config.toml
crop_scale_min = 0.5
encoder_channel_attention = "eca"
encoder_depths = [2, 2, 2, 2]
encoder_stem = "deep"
encoder_widths = [192, 384, 768, 1536]
fusion_encoder_norm = "rmsnorm"
fusion_encoder_mlp_ratio = 4
fusion_encoder_head_dim = 64
fusion_encoder_inner_norm = true
init = "kaiming_normal"
optimizer = "ademamix"
lr = 0.00095
beta3 = 0.9995
final_lr_fraction = 0.01
Rows from block 4 of the fusion encoder of a small model that answers yes/no questions on an image's attributes, named by matrix and row number. Rows with one number belong to one neuron. Each number is 128 + 32 x the weight over its row's rms, rounded and kept within 0 to 255. All counts start at 0. Numbers have three digits each.
After each neuron's rows are labels from the 100 texts, of 14848, where the neuron reaches its highest value: "tokens" is the input token at the peak. Only what is clearly more common there than usual is listed. The data: aerial photos of the United States (SatlasPretrain). In brackets: how many of the 100, against the usual share in percent.
# fc1: MLP up (fusion_encoder.blocks.4.mlp.fc1.weight, 1024x256), inputs 0-255
# fc2: MLP down (fusion_encoder.blocks.4.mlp.fc2.weight, 256x1024, transposed), outputs 0-255

fc1.638:169130091159135088098163091098135156131140129078092091126086112053141163155119095125133083177129088195213105160120091112169104117131164101180141157076118152180072153136137090170175120091121108128123114063113152155149106095137129142091122141192150104141160098166100136168129128076163106115127168090149092187161080141191124138160123123148066175095136158107072025141121110125096145145161176085146130125155155111110141149061149074114149129091108134172128154135150128121132098169154099089168197129109078119147135137148152143146093155119160124152152102117131195147166148109112089112167160148134137128136153109108180108123071152128039183085064136099064131181131147117140126120141107183087133107191126171133131123078130102136057114134109145184125104122086140090160154104133094
fc2.638:162141176149169119130111125139192133141120158133149151124097144098140112132090122115069116121097096131137118142150129118206121135099147093144096131075125143149131051129131100125142154132116132138136115074109161106052138115076084137073094112161144144095106063121129110123129150155149148121197173093124149131155073092128093144226107042082064124080088123070121114128103144168182122124171116088122144187135139117102166132140141164097099140149094127132214161134151132148078080092122149086113088088141088178117135151176129089119081154184103141023136098145109169130135151069051133108097148147134178135123118079143098104117122110115128199109121179116136113156159113114159123100116124107092111108128106176195134085076102126126108131169059099150095113038153168136136138077132122
tokens: "park" (59 vs 13); "crop field" (29 vs 13.4)

fc1.17:128163068172133114085146086101130161063150200110102142112120136087114108117126130136149106114150177147121103148117119164135132099114147082098169179117106179121081107163138157115117133094098156149166166118140108184100065093148139164094178128197152149147148100097146050161089165109137163108142102100126087118176091102170108154159124156125057157090130178129111065158136172156117185174137116120121169129153173117117157117045168158106089128196061080138147156063165110174143114127127127114111088163118142102093131116119119123147106139098123154143130103138114082114100069113127060095115144098120162070155202083126155123116118102101114121167110151207111148110136130078144084194185169117124115154154132130169165116102113075174045137153162127216110121137079093142125109118147135
fc2.17:131109118101100083125125120135058086101147054148101081105116160132129112167115151158164140161127185096139133176117139163060137133174143164104141178128153083123164108148122197140123061130136117205126139183140111156192100163180103113157064166133149067161110190109130085090126157120103132136099065171094150115078214190156179148087110185145143152110103120128120137119114130146115146127110120149131160121142106194127143103124161141107150119158194117074093112106154107168186165121133126154124125212115154130108122105099098138120179124081104093137100102137155093119047148149122086123130108102100092152092123138174121177127110178180165090192134161151120177107148132114079141176183114173162108151116144121112073133146113140122177139179175157157147100207136086109101141166119155
tokens: "railway" (44 vs 12.8); "parking lot" (37 vs 12.7)

fc1.424:139160189142138139132059145122146117074084119163177102053119127130129128160136163143134106144097164162109102116166145127105154067105159123089103151099158148148153113153197141162165113121092133143141159170158128103113074110135116146104107103164154147080132156073128117098105145110137132114174139136061097059143121199201095099136092109099135152122144132106099083090138095123177202242151089083145158142099134156088180159166196123103109153209125111129179099114151052172158106071152129116167075172166126123140147140125097110107117152143123158115149085174117091126068134061119075111087174135097113115123138109138146141076069105123117123180166156176096153115143152139129055167109155120149080167113089117143140149124088144132177119135166158112081084139139134083132090138153112
fc2.424:120122079095117148090155129117059132119160094153097104106171158149138124154153163189190110147138191138118115135117108160079110119179133139128174152145179124139112159154171193129105128125157115191125168166162122163199108131197150145153142137120142050160139170140128125123130114099138117119088083124147122121102172205159156151087150220162164186134191125167115138100119111127111145138089127173142099076128133140177067120109132125130160126127162107101005105158142069115136172140141119147165161204111160131125126092118144151099166104058129094178104135100152115148084122174154114154154088082094101102120157132146152139114117141154147103131133103130100121103103151127085133193134112144162131120153166113067116178157126126156124128127187184153170123255104084143121142150114148
tokens: "railway" (40 vs 12.8); "parking lot" (29 vs 12.7); "park" (26 vs 13)

fc1.411:143135143171107082115087216166115134146118102109088114147147103177079173118144059101106180143107090062133097119126161107139133170081140138100165113081204118069169150213127115136106078080100116152074135130084087077141136121106103163136066140065143110168085151044133156124176147138072106140119176167076186080057163164194145079131108129150161157123099074120145100191083081137072168134149110113115151112105172135107163124169137174095158093095141144119163095131144180152122112096132142116108139107115143150101105148120051137147165119176116141090128132156148132124138155132100129134114142139123033152184104144196111163175102145115162142117101163104139126154129097152122121069137186110133119073085103138128120148128116183110183168142140121118099139145157124126128144121124134
fc2.411:115112123135065096180145119121150092147091072117092154152073053148036135068140089054116186122124133119136122097146122108144118117146177167145079113084118101092102083115074090134101072125109166132097100133074103081117103129092085132145118182128141170099142161107137110147145152174063143126182138152076153118130083133140143123177113100123105157156085122078114099178122101175124149115150081056142149153132121118106156115148168120065103106194127156126132084095116166135150153162112091152095087086137163119104187119076090143135094172173174135108101126128177108120100116064075120124126187124159127125120137139119105134157084174144118157130095134112131171158163087147098057117155132138053094085108128070099088160083086126084145128163060144099069130087110124113148105118115063
tokens: "crop field" (46 vs 13.4); "park" (31 vs 13)

fc1.766:125088120123163163132108043117122153136154175141148144153101138074169088112107181157151066118153146201115128186189120176094144107127120103167138134166087095167114101044105106156133158142133131085165147104139160164128135130116156113117175133166182113071134085193125151113052135117185136136100093104188124157160074073052110193126112119062094127134119146140114113104143105132145055065128149172162077114135089094125100135116114148171163123094103133119125150125088115135093163150155125113087107139133157141174116108149167129120094143094082079159179159107089142135147109143135173115106089114130198103031160115093127156133159139174099134093165082137086101099129134083171167151072079178110161146099139142149129103150155128151083109083160130163182160113127186152148118158129159
fc2.766:128069084104093163159174082117137117156123149092131193112152118161103111132176177131119097119169122181089134080124109089139129116186198164130151105151133150172065146063150122133092172177145161149139109160162136176158122097127169138130186090124135158123172127176157139153120098108137109132135101059170172152157085147107141123165143164129172163131180169148075146108106103124120127137105115143144063125174110108168034149097140094166114113123121162122022111173102137091097181205134118155149126090131186122135153110109157170102081072084158169144150177095142144138136105115201130136125109141152139088144176167092109130120125095141086132091119068079158126112080120181128140141087105172122165120152146108053109178121131077117081096147105161114143138167090095159187106145127124
tokens: "building" (96 vs 16.3)

fc1.543:121152137118091136108136191193095104134101042131079099117128120163096143120129113103140188136141103079140104145130159094126106152108124166083196123109165111071182164206143155083092110097144128205114126174106086066124112158151080177138092152073100114154072171076120090129196149158098132095116133197047156120069188183157184091099134138188148134117114061157143140152109121108069160090128122114120156134127160124140142100188134139125132099125160127111159099120149160143165120077116132162107145141110153146101105106108092134134208092148144139085099119145161067113122167157116093121107136136110085135209080157199108181140145138085195099148108144152158147162127088130086081131150153100155101098135125101115100134118096144147152147166136143125103118160140081173070121118149123
fc2.543:175112160141141119153130111139183117147102161104143143158076089123155095193076124076047112111118051167145163123175147083178151109130172098107135148115102090152120108089117064129138160128114128121159069099146150149056124124100089121127135062144129182094100058110157119103129133165165149127165141113137160137142082067069118115189106055079097108050052143102114097122114135137152099159194146148122145181143134139070170136115101116154130145126107146102169148099143203139142072102127170075094096106162111144128143152107115097125080113186087154113160096165096156123152136074132107088103150160165203186135111153106107137107115101126120176136136153121162139112169119134155142109085128153093099125125125191174114069098107103111107099169082092159106111050148177102112126138102124
tokens: "railway" (57 vs 12.8); "park" (27 vs 13)

fc1.171:110147104149124103162124148123147120161172123158133160206203153107139161138173061131088139115124042085134109146154158060129160177126106124096067088130118065126137128127069096116092160119155085083130085151097070099117148149110147109193092103107146124179100151149148173125166094165103140136162150105138190131124136141105120081128122099151149116111095024155096193152139113154124093141166092145095110131136102138127133131178057119080147109095148126110145144206111182096109158139173154097122124120146100175136072203113138124115156156154074092102106135147143119145161124105118144173142101125127115146115116175107079182199145159156130139092151144087132132135115146129103242094115108118152129089088149156132178153173101092110156119139098105090167164084222152115105132106134149
fc2.171:077133072101074135131158142119117111137118095149090131145147068185060143065214100145171170109148157120094119088104086118109109124162136166167132089119158129097083174127107127111083110146119150120093160139092094142185131117133146124138161173106126103155161164157114135184143099108082123114109137141102090120156103201173130137118170209162149166191190129132107128159155102131085163117099110066161118086133127106176057144135153096122131104148118124161037086157098119086121196187129068185149146105117164094144160104109101138125150129089175121175095165075182100160125091149131111167155140116128080091138142145100151118145122158121109127122106101108111146137103122162095074128163117119129155108127160049036130216166136138144125138114130146095127171186072106131164125116111080
tokens: "crop field" (83 vs 13.4)

fc1.647:086189148110106154154066122125184126147092190089180155185166120116122116080115125165123126157118154164110133116143072127155077086170159146181082125158148175157135140079127095151156108143072163120135150126111128088088150067140110157114153141151149185097180126179102125168141133150120154057176107106138117158158129076093044138144169092107152153153124149139107176133148146188225145084082087103110146182172088136153149142124118114126072127216121110164182075120141103120101123185099097117118075121132078131089127116112114169105113128090148144115119151123143133177111136116081106154158128151145133136093154094122104151084174114119075108105140107178078098138134108081152105128098076077092107159211097099132115158120097116080128131125076151140132187118111174150165160124128052
fc2.647:098116074104121149129150125115066134128156101148105125135163143156110106153172155164195120117139175133123126122110122155063134135192119146116163135185139120124114163142139186129097151131149115152123165181151110152201108152192149130164154143101111108167148170156144148120128099101118132129083083143143113127116172176143183144061155229176188158158185120189135147119143120097086138142089156164143085077131125141176066122107093107154165135103159111096020098148127096108152189146138112171166172189115153113131124107108131141117165118047148133215129142096140103154102111188180109150149072086118082117121146148117140132128131146153138098137120088141112134115098140144098136176108092172164142141144150116069133186179129137148124126110191171117158128247090089149119134158126155
tokens: "road" (100 vs 19.1)

fc1.253:166109107110134127099153046109120173099135144093111100121089132078150107152086188115110075171128066147172144183140124148150155100115128098128107146098092142150161103068114097136174136140140152132146090091140141148072166138125106113113115099218136130099170124176110110144108120131215179118154091096204124190152110141071149113161109144102073096074090138115112096062104114140178109157107168152171145133183082103146152135063142096128107137125088132137168184130094067131140120130180124123115133137095089101138173126117180234126066170097123091128140120120102187114157147116142130118136145153159170158056125120162118131084128150158092132110122121143148116078122148091190156145155077195137117158144120152199150090122153102136072079102097114190144119109147190083114128122136101
fc2.253:088157130131058091148110153146198111102069147120113121153119026139093180048155071079066176128146102109104160104149089081146134102105146125145118103117105142118089164110076067120127081133095183059106115104090090098112158082094088134126147160137131172127138092102104149159133112144071119133161160123076100131133109090131077088170153078125143150163132119085113120117145102130134143117145069102143191157137118119114149155155150113106047091182107146162167140112082154114132105169135087139095117051147116085146167120097079163153124133175170134122069156164139114124166105094105148149139184169150139126122129170093082099145098155112097115121121124157120163161117107142129059079159158097069115091145124094114123150106159136097157138091121115113099182088142158079194098090128039
tokens: "road" (100 vs 19.1)

fc1.427:150132079141164183153167070091130139112154124119169130105129142080145106178059175121138115118091096136137197123150096138113060066122135122141164180088067112166110129117122096065130110192148123128188070177099138196094137155133119091148142115145141154060140184151129110110097132146153109097106111102151163140132123156018086120131118104127106098137111179152193114103090146103160143122091143219168126121116097076121118099103159126161082164119156149092127174146073100123128192133142135128173172142136086094177147117158132173153132161094090035142110116128068130103162137170156148097156133148126158138062095163109140114106159147117125146126132087132138146121124167145203122153087085136142104176138150095178143076093133119138093132104098137179120083119161144066110159164177150
fc2.427:118154145125071084156101132142209104084083106097119115133128082123100148053160106112112124151145110068114138128090139080119091146080141129144092143141118113082150086122115123110137026141113165150104170130079104095166178133139111105106060192113144159157139161136133073153141140120076111129119117132055128079099168144146090085162146088130176088151106124127138122117145140110105171121118053075118187113131109155149196174160181148101085081255123120103161122085089116135131121127139136131108091102152115099136130122087074169129165082154160099120061161166176130096123092127130130120176187158150086118084134177128111133148112141137078110161139173159105197173157158117112090111191155105120099150153118081136116126120146129133183148115131141085125151124147153123161097096162089
tokens: "road" (100 vs 19.1)

fc1.755:106153156064097156061151134171103129124101133107118074115127126137076118117100111116130183149128122117130107157142083145153113095108168163141179113093197168095158140147122155092189120122176216178073128129179142118122134107170096155084114121124075151103155110152076052137153127179089166087147141155139131136105103156148119166143124166127126116084099141140093106126112143107157117125100115071174167154157079116156178111103146111164108132162072127142176121148076145142195083117164122172118175147035101115094160064133150165097111131108188168106109094109114146165137192140166098078110123156146123140147143146140157155102088068081122151120107092110137079166088128099145009102159074120105126105172126091162080125097147080124104155179140143171119122154135155156165136094108068
fc2.755:096117070104126157121152126118071141132157113154118126120167150155121110153161165170193106116140176132125125118104123154068132131179108139111164137182146122121117167143144183129095162134151108145133170179157125163195114146192158131160150128103115097164152160166136150119125098099140125127086084144162104128117164174141167146059153221180181152148195126189134145118152123101085130142085160164140076074132132139183062121110092112168170137091158111110028107157119097105138195138141118162168180187113153121135128104109138133116166115054142135213135137093143119147113110197189111145150066086109083113114147150121144130121141135150144096133126095133112119113096143144103143175108100159176146151145152123075140185179130132154116124108197168118174127237093088164109139160129161
tokens: "crop field" (71 vs 13.4)

fc1.162:138193165090127155072144110130138115066082168116115120109079125123104101110139171149159156106148173141093133118152110133141105071117167136139166166074159156147118126150151123110159097120101154157126163133151120114101140063115081156051158122182129153073103130147115074108151166139103134128126138104098097112138082171207098113145123139079090147149141209092139102109102110182174191112126119092192148181153116141110156165151234117109095088212071111136171103135162106160125097118153110150163075136143117137150144107135094142136119146148141191116137095159090122172119116113107099096112191155116159128151151085139167186123155101065110137135149107138086130184144128120122010120162133129127088104143185141170121114088093174124123148171142182146057099087108128105168104103173111
fc2.162:164117111121181129105130101129079152123172106137149127114131204109180094234068204169147088153111149152162125166140161161085173125167139097094150195126120108152146094134159189141146165116152101201172134136179158176135103138165107111134093088143125084135106129130158124056109136130178146136122081125171158139108195131109176152116109137125132136063105131151133131100112150135142110141143167203123108133149127161131148097101103139145195178084171099056104170151169095152166136073140167109142145211120119176105108134140148125116128127111091116153156072135096142131078149149149100092108091086105141154107117117166112153102124113180180146143148146147133131084144154120117193183094094177149113149128122213166109097133097122157102116168175145179168084174152139127083161155134197
tokens: "railway" (28 vs 12.8)

fc1.144:176090147121137211138080103137149138166125174092170174148114160131143119133129179111089138176125101109154123155128116133155127133113206084182060138134175118156067110069127116206161089108103153085116165077144144119123179083111090154103103119141160166101134087106110120084104137155147124184151157132161149115138088093145110137194121105074111147172114116076098095141109084169202143100145065095181142198179175155122131175103097168123153089167114160129162129162141111121105113130186146098162100125082122119076177116164152150117058132148084137129100130163090144094138122106100110122102135115134156125044162056132132186090148132129109169120127130123110104141165127141150111141090104141074109079082170171126093096092098148090122126169126138149090142099184210114190110134150132
fc2.144:147119080161132153124138125076097145099139134112139080132166135136170130130120150110119113130153126127126145129123136128081147106142056078107163125148148122128130201132163128135112135101135105088139092127160099133175097092147207120181133110133104057136117158125156163097122111095168092130053100109158084138111183126089156087067144212162159152103194118184147150126142107126131131169100181173112116093088127129152110091099125107122168158034149132125064159148126085103219177160154094100172184165120107050142118137111150161140172148109129132180091103089131113119160139150230147134135156088122125104177165177107169138120135091141147126148122071146117133090086161141097180159097105167168091147149148162096166105139137116142091101061191152132166123159136080125122126223110143
tokens: "road" (99 vs 19.1)

fc1.261:103086100115176155133099104136182144179137200173161149182094108098159102117109096192156089082101163182086124112145120147125120101145127099176112156147132134155084123059148121128183117135161125060180188082135178175111155109125160128133213137160171144081154090123133137139087118108124080150146069086153135105115068091087086156118131120055101140193087203067141096114170120156145120074159144183207099089111102106131150185121175117164129148118138158124113106124121117154094153144114128119117109119140160115158132119100112108148092153082122102160129166110113136184129099138137193106126085121117180104079158055094143152160151150130093129057150088111061140107156122135158121097112128100138172174040148129099143117120179160153123154115172141118143168122074149131162127106125129
fc2.261:164094128134177120106121091119093144131157132140155125112129202102186075230065195158129088145106148158159132175135162149101154118167148108088145178136113117170149090125161169145142167131161106198167114137186179191126101132164114127133094071140131086134114112141163123048103133109183146135136075125184169137123178127100174158129104125115129140056115144156123138099110146150152105143147174198113107142153123165136137106097100135150172170083167105067092162150170108146147141076143171099146145200130118177105106131144159111101123128118088120148163074128095130121095162141155113100097082088103160156111118116159112139098129110186167139155142156120143118078139148128138200180075089181149123150131126217160102097118084112136111116164172147180175088160151133139089159157132205
tokens: "park" (27 vs 13)

fc1.731:105125170076163173164080120089156146110130226142212113119116123175136093137107197122141120070104159131083158057141130146035133111100110103152097146125104125124113091099133127163167073153129132081164142122179107151096120148120140085148173121161132148089157104143103149074057149119127099147140097145180104106149130091113086156108116129074108053173139186149166182101145110160177177105137116160157111127140075157124100157130157132114109160165045142076159119136145102138117122115107154103126079169133130083129125086146086108141092151114126167135157139143105148120108106144143190101097089104123191098056126087058131129093138098142133115120173116174099147064167192168164107150119121118131155173088174116157182106107148183156141187108137136092135121122122135112205105153160153
fc2.731:160080117129157132119117087121084120115165087109145104156123161134177080201089177134139132164108142166146134147175165137069176114162161125058140175166105082140144119118135169137151125094157112170175104161173126166128091152174116107158139107125123092119107151101164130071119139139151145143097064153146163122091209130094200130103096160134144126066079140176146120118116120114116129163155173210116130149151109164122147097110097123157179157103173135051079139110146120146215125098164162113126146199116129135106116139103126151112134103117073126213159093140092111111088163123195105098119083114137162176114117162136133168108113124170179119186151138124150170072145154139125171158109100191123118146112125185148081080140089120136145099160191169175159088169131132101082141197130179
tokens: "park" (27 vs 13)

fc1.271:159175183087107174102129137156120116069059103132156093134127143164114118110118147108140187158141149116080141147157139105153111093089150173067134148120154131148181122146131129071151081120104163164093154180141112092090143129094077172094125110130140112082088166099101063114177187154096152072145137115076130154092149197155078085138124118086143154127130130107113121125089115152136170125114082087146166175120142129158192128200208107142077092224112118114172087135142076148160136095149137158139125119162120128133154100107070121123158141137129155092115124156080116147111139137099113124097125147087143125171127094151121156115170122053164085125179132184099139153146136108113038144098135115151048095142169106156092115120045179133128141176108175156083081147189119104138126098172120
fc2.271:117111086091143138107152125121059136140162107146122133118166182136141104175144182196191090122140175147131113152103126174076133128187113146105158160169134110133144143140152203142110164138157093166138175186172148178176107156202148119153144107120128099161141160162139136111120106097152129127100077131172127132117174186136165161073133204157174146131177118175142148114154140108114126134115174177140079096146123135177078110106092118169182144092172104092028109140134104118144182133139127149167189209109151137135104115106138142112152116069128121199160130094123123137098106187167080139147064073099092130106141134137142143119143132148146113145136112126119115105106144135102173182122108166175146147124145139095123163181134130162129129129196167135188111241106097167098149166137182
tokens: "railway" (50 vs 12.8); "parking lot" (44 vs 12.7)

fc1.473:114076099142178158197152083084144165139158163137176163150125116133153127147127167137111082109108126171113148100119123169090130117127077066153091113177100137171094129080102097188127137137110100037154124113155135137149156093099223077166174124145114132114169117173158191090067135098180085179087134116170127105164136077103110116096151122099137079174155173138176146120149097125144097129109148163138065086114121125117041157094075145146140127083131152110099144110098129077087152160118136097163119135131119057154116132170125120134101165070101110175095163126121102117150072135161198170128124121131137126077152096056160105144145133150124134116137120120108076106125149159140185133099131121146168196081139156119198089147185130152100111056150107108133117085111145102154137182094169
fc2.473:191104136147136093139110089135121122102137105106152129127094153124167098193059156105091119178147127139156153165154178131106179126148175105078138184142086082149137074099134112149167113105140121196160097126153156177097111139145077108132107089152133126091099135102180129055114144169162144153125089133147167121101186117097163124153093094085133130071060156127124114108107147127166123147173129181116168185135108168090199115130119130127162173141172124049121157104157110175192098069147159088106111166139123153082126133115110168108106098153098110140142083153099138093106129097157143083117121116142196184094105157148090152099098119194177149154145173138144188076156135126140181159105110192091099152125127200164071082105082109120149097170160161174132103114175177110085130161142160
tokens: "building" (96 vs 16.3)

fc1.656:109114107170137096133091111153146135168166116143128146139142130129125134099139082146114080113121110095088095153161194089092165162121121102068105138149167049105134098138121147161108141116107103132139111173119142117127099194110144122179109116141140135128058143060178166139129132123150127117146129175051195020088167152123156088125092132100146149128104076127134133133131083135058140153156122164095114101056202155099134103169105184122144126131136090077149098111151137106106145103171114119074104146220148143098084140082089092125175096177075086112135155117165096112120105122126165134116118120092070125115106156135086154206083171160166132136146140131090169123124127107085196152152177101153133127049097146120151155171094152181181081124148102104168144124197079136079115140146130
fc2.656:086137093119063135136165150125159117147105096137080139131126069162058167045189089113152161113151139127104130079125063119148093116150172165174124081106145143110054151128103122121092103136108163107072146128079105106147136087107117140131173167121131127129168152153120124196151108127080126112131164105097101129151089154164094117158164171145123178180183131093100109167136089136106156113113087062160127116148117100162080135146156109095094081177103125172071086135103122089097165203132063162121118077131157116130193105111105145128099149121183137140090156109170104151127079118104128158158155115149102085142169130099141110152120156105086154104095101101105120151130095141101054110169133105105134082151153058045128203142156126112112142106094155082076176150085111132169107104104050
tokens: "park" (38 vs 13); "railway" (32 vs 12.8); "parking lot" (28 vs 12.7)

fc1.486:172197168143078122084137171154135093096071110075093108110132107104092170119157079112095182163113102082175102126121113091185096111135167158150129124074192161135146144161166115145155088108083162182058129105105097068103130088111080160092096153114122153134144148087101109156166127141115128110162180111085143128095117152214112100179155114125111160099119131089106109173079127144141154165137093067131212176136158115119195132125172123093129091170109159181197116122161117129169074129148114109143129099081103130097163148134126150108124140162167160089147105145151126137119159106102059125138178163146091169171158111183170135113076118068096152143104147131139138178143121131136047084146138101098075077159111116152110149089096141091142151188101125136070115127147158087124135100125076
fc2.486:183096113156189121102137106128097135124153111145160110101114201099179084206063168143113108140110139148148125164142149147139157094143150066093148154077113115146144060128150153135144147112137112204151073094158179195118109134112089122131084066162141067122100107126154108077116137143193149131146103110167148137119155128110164147177106103076088159045101128110116119102102146204198120146159168161120131180140139164101150081113123136099161178091144105106109175138166084151157117062132171084138125154128121187106121160159144105114100153168076109098142059127104147113102146084126121102089136079121182150123123100148124133110126108179167183140131175121137125062159115117133184151094099158115108119129124230167100090090087121130108117166134127185141103099158148127089171162118178
tokens: "crop field" (68 vs 13.4)

fc1.719:150131130130083086088144176172126121135064069077061063125075101137097143143150039101157173139137148110157102167077095120157127127145162159140179117084163126076140142188190167114133124088121155189074160120099142113163094161184064140095112139117125104178129132094117089140146117112104096152123113158051127087058161176211186171140136165162121130134158133111102091135101153111089130142141137085124172126135164104132169126111167095110144136157145132159096099090135127151198085110089132149141184126082164143087156122135120131138129111153180161110155098116119137105119138129115081129133146163128118125191128131203160110116046147112080152133069145091167170173126113122094070118184173094073099088150093107107064167119135129155142151170140144138117105182099110132087130130128112
fc2.719:145132177170177105116105156145184149132117151133144122113103140091146143114076124091085130124107091116149135142140141117190116130072112073122096126078118144132157111142136091126148113126121110112129099065103155094056149122072103137110077120153148139105102073106105112120138155150157129128186174120114128124137085087109095117201097041095063093070088111096127120138102153189166125126163121104120158187120145125060172134144144165108116123115103146141237163124157141144088070086121159083105078093138091153127126153167131088118125177197096115010112114148110155104166164084086150107084153161139167135148100106136105122126135116111129172112117191141139095150151123109157113100118148077116116137112101161204150077075122128114115129141043079151127105020160161123122145105125120
tokens: "park" (73 vs 13)

fc1.757:123143126130077110064166140137110143154102100104055067113087142112112153144146066137142115114117166177164107150072107158169138115154170135131182132096122142103098170192186148141153119070156114158077173076098180144183070136192106134078130130161152093159119125097135130156107113086142085127128133095086142120112090162210166147133121152149120164128164177090114068146114121091073133154148175062124155128123194104098141123066150112100146115129158127168084112063139168163172085121078101162180179147105148146124134107157144096125092143127152136133156104104098169138144133110130086120160128140124122127187137103198203100127025160097068151120059139120136163153124103116086111120137177153062125072154122135125091145127138086136091112133140131145112098176061098126130160137100128
fc2.757:144169184150140106124107132154187135124124169137142142125101129089148160091100103131100130146129099072128134142121132123181108163064127129146087121083125155133156059135130105125142129153119137090131138087100146082066149126078104108057085152141149163113119112113099104141109167158149137128161175114109123129145096096131077134162101047105095089133083141092126112112123167113168127084139092076106158180111125115079189142156154171119073122167082132163247157112110158169095078090123155092116079070135083143146099161191138108156121136188123121026123133167107137129142138100057154124124158163131152146116106080148109107134135130111110140115130194136131134152163126078180133094148168081076133132116088104208141085086130149142146148133067076125114126023147162105141120056128119
tokens: "park" (79 vs 13)

fc1.722:103123095098092173178110131154145137172094147119165202217118102098151092100113117169170155108123147154075123140079091098118080157145154141215091132152153156153080175104160064147150128105161179082144143125101145105108176110164125142113144173128124193090146085123119131095102112113078098162159068121149097074124122078077100138105177175149134075205125168110126105137200118130189166078141052153169127144145118110124091148122106112145123163138138134130168109154098122124077093169107115182146136150115093161058120096102118162143135124081134107145082155135136077162091115147098137147130096123125103094049149111079152183102113108163086154052128132110092101219138155131121130135095106069152138142109138086074112137126135112143090125156159127110149177144165163171146143112107098
fc2.722:094106072129123147122139127116064155113150131121129083141177135150155086165130165131152101127144142153138119125108142133065141106172090116091169130197118102134130186129141151121124146121157130131138124164170134165195124125178181140196182107114104086151138143153142159101123106099156106136071071143160134128102197145101180122077144213164169141093152123214130160103135109128098127151097161190126112080117126143173080128104086112164183151064160127089049134135128093100180164130154140142166187181115144115128113116095146146124165133086127131215129120099124105130137149188233136129136085105124111122144155168114131149110133112171163067139128092139130129109084151157112153178094105181191129163158147160073127141160130116132111122111224184133177123184128104154100152173124163
tokens: "road" (95 vs 19.1)

fc1.459:098130150112146187180102147127163118109105157148182140077156135191122097128116193155129140061128194063061163011121146157096115138113091157119101123181060120094139107133131135084101143167105155126160163145169124118112137166122131104126185126135104208076138158087097093120055162124116128144110088137128125128095142081073109102104131134116143081173160159197211187136141173161133131058124165145133147170122126146126152095154111161138078129168081133106114076134113143154106121105100122131075086120151175096168110104134093107139156103144145131120170157175122130088096068177163181103108082144116159101107116116118106124089170113097177096127166129179173176083109120196143103144107144082116153156090132076141124114108128171115119137081083136110115112126124088162111082155115161
fc2.459:144133126113107162122155108099053105087123061094111110144124083139095133130135121142170177139116139119119093124137153145048178129150104148092158132188146106091156194131133147128132075106140123100130123163154039122197107148162177116168130170081096091137110222083130121108125121106104107142052096188101117107072170154144188083039127176174176108161096120178152136111140123100092140131070164174132113100113128142093114097118114090130163136093163107089092084103119114142224137126119133158141154184106157060142087105070108143144156102107127102160122136129139079125125144141180094151155118138127123144136114164121202166143144134131160056186145073137131177102105138152108147130143149126166108131095163108109124115166130150128164114108162130121119125205087098057134107186127161
tokens: "railway" (28 vs 12.8)

fc1.214:183132141103138131149107073105170094081116129096133136075159125081151106137092177096077069189100092125141184164124148109112140109114125148081100123123103106129160093126070093148168140165096194130146098143111156128096098145126108096138113143170155132117153188100147114143113126135176169101185100086141143159131155137067099108164111114104123100043091106153130118103071144133181139184105098149116153195124112111135156077093110137147061139172117125138172161118094084140118171124204121101085098147160080136086157152131109179079099146123097083150148111117103147065082161092140135153148148147144116207052129169162092124073078137145135107170160118186165158118108160106175180120095119188114099169180112125168125110151109089110101084121089093170151107121189180080115142169113094
fc2.214:071156130112082143154134157132160123147099138128098141140150063153062166029208083120151149096139123106100130078108090110139092145109109163173115077148154150097107175137108113114095112149116145066088172131083080081147148122130157136121157184102118168139161146148090143202145108109088115117126163131083088121150079136154091108110165152167148124207182114117135136157151113094089149113086095068146116090115140086156087158150146124131087075158091145184129082134079146093089145189117080169131125079122139083162145118104106135139146132107180149132100194113173121150151094154114141166163142160141073087135145142095142099149133147081084105103112090129106123185101120141123057092157153081124147115137130038080162189148158139125141147083097122068105164132088104136173103102131059
tokens: "road" (100 vs 19.1)

fc1.609:133157100114127130085166108120155127070126150091085115131080094117150134128147110153171108122142165209110099141122079131200120091172149097194171139100101195164080159137162087114167155129132121161157148105113143154120128056145104175079196128203116136100173090168091109163134142112156113140163112075143107172159086110159090136134161131105082152141126224079101102120144173138130160106137134086159118181169152117125153183061188057112089129147137146184136124084166116153113094176130116136187155154087098131188153122139173114156086172131171139124109092124095119177127087121129096107166119156146186102142175106126188120087119146114030132095088107144123131167131117103117087142136118088074109119158121118100134106086127098133083145158109178169109099109065101123135096109148104
fc2.609:177110130139184115110117094133104151118149126130164125114115203091197081220047182156109095159114131144161130177138166157110165124149141098091135183121100111167154073127150159146157154112147108192174111122173175175103105139145108120130089072151133096120106108118159124049106148125176148141140094123163166134116175113105158155145098096104118124062086139140135125106108154148171102137160160185115130167145124162112174104108103145131170175101161099065143177133175095165152108065135179082128126184134108185100107136149149122111106129141087110121157062141088140115094161122133121088091098094106171169109102106170114144102123114180169155153147163128143125080160138115141194161092100165132110149124111228180096075111090116133121117161166131184156087125170153124080156151139200
tokens: "park" (40 vs 13)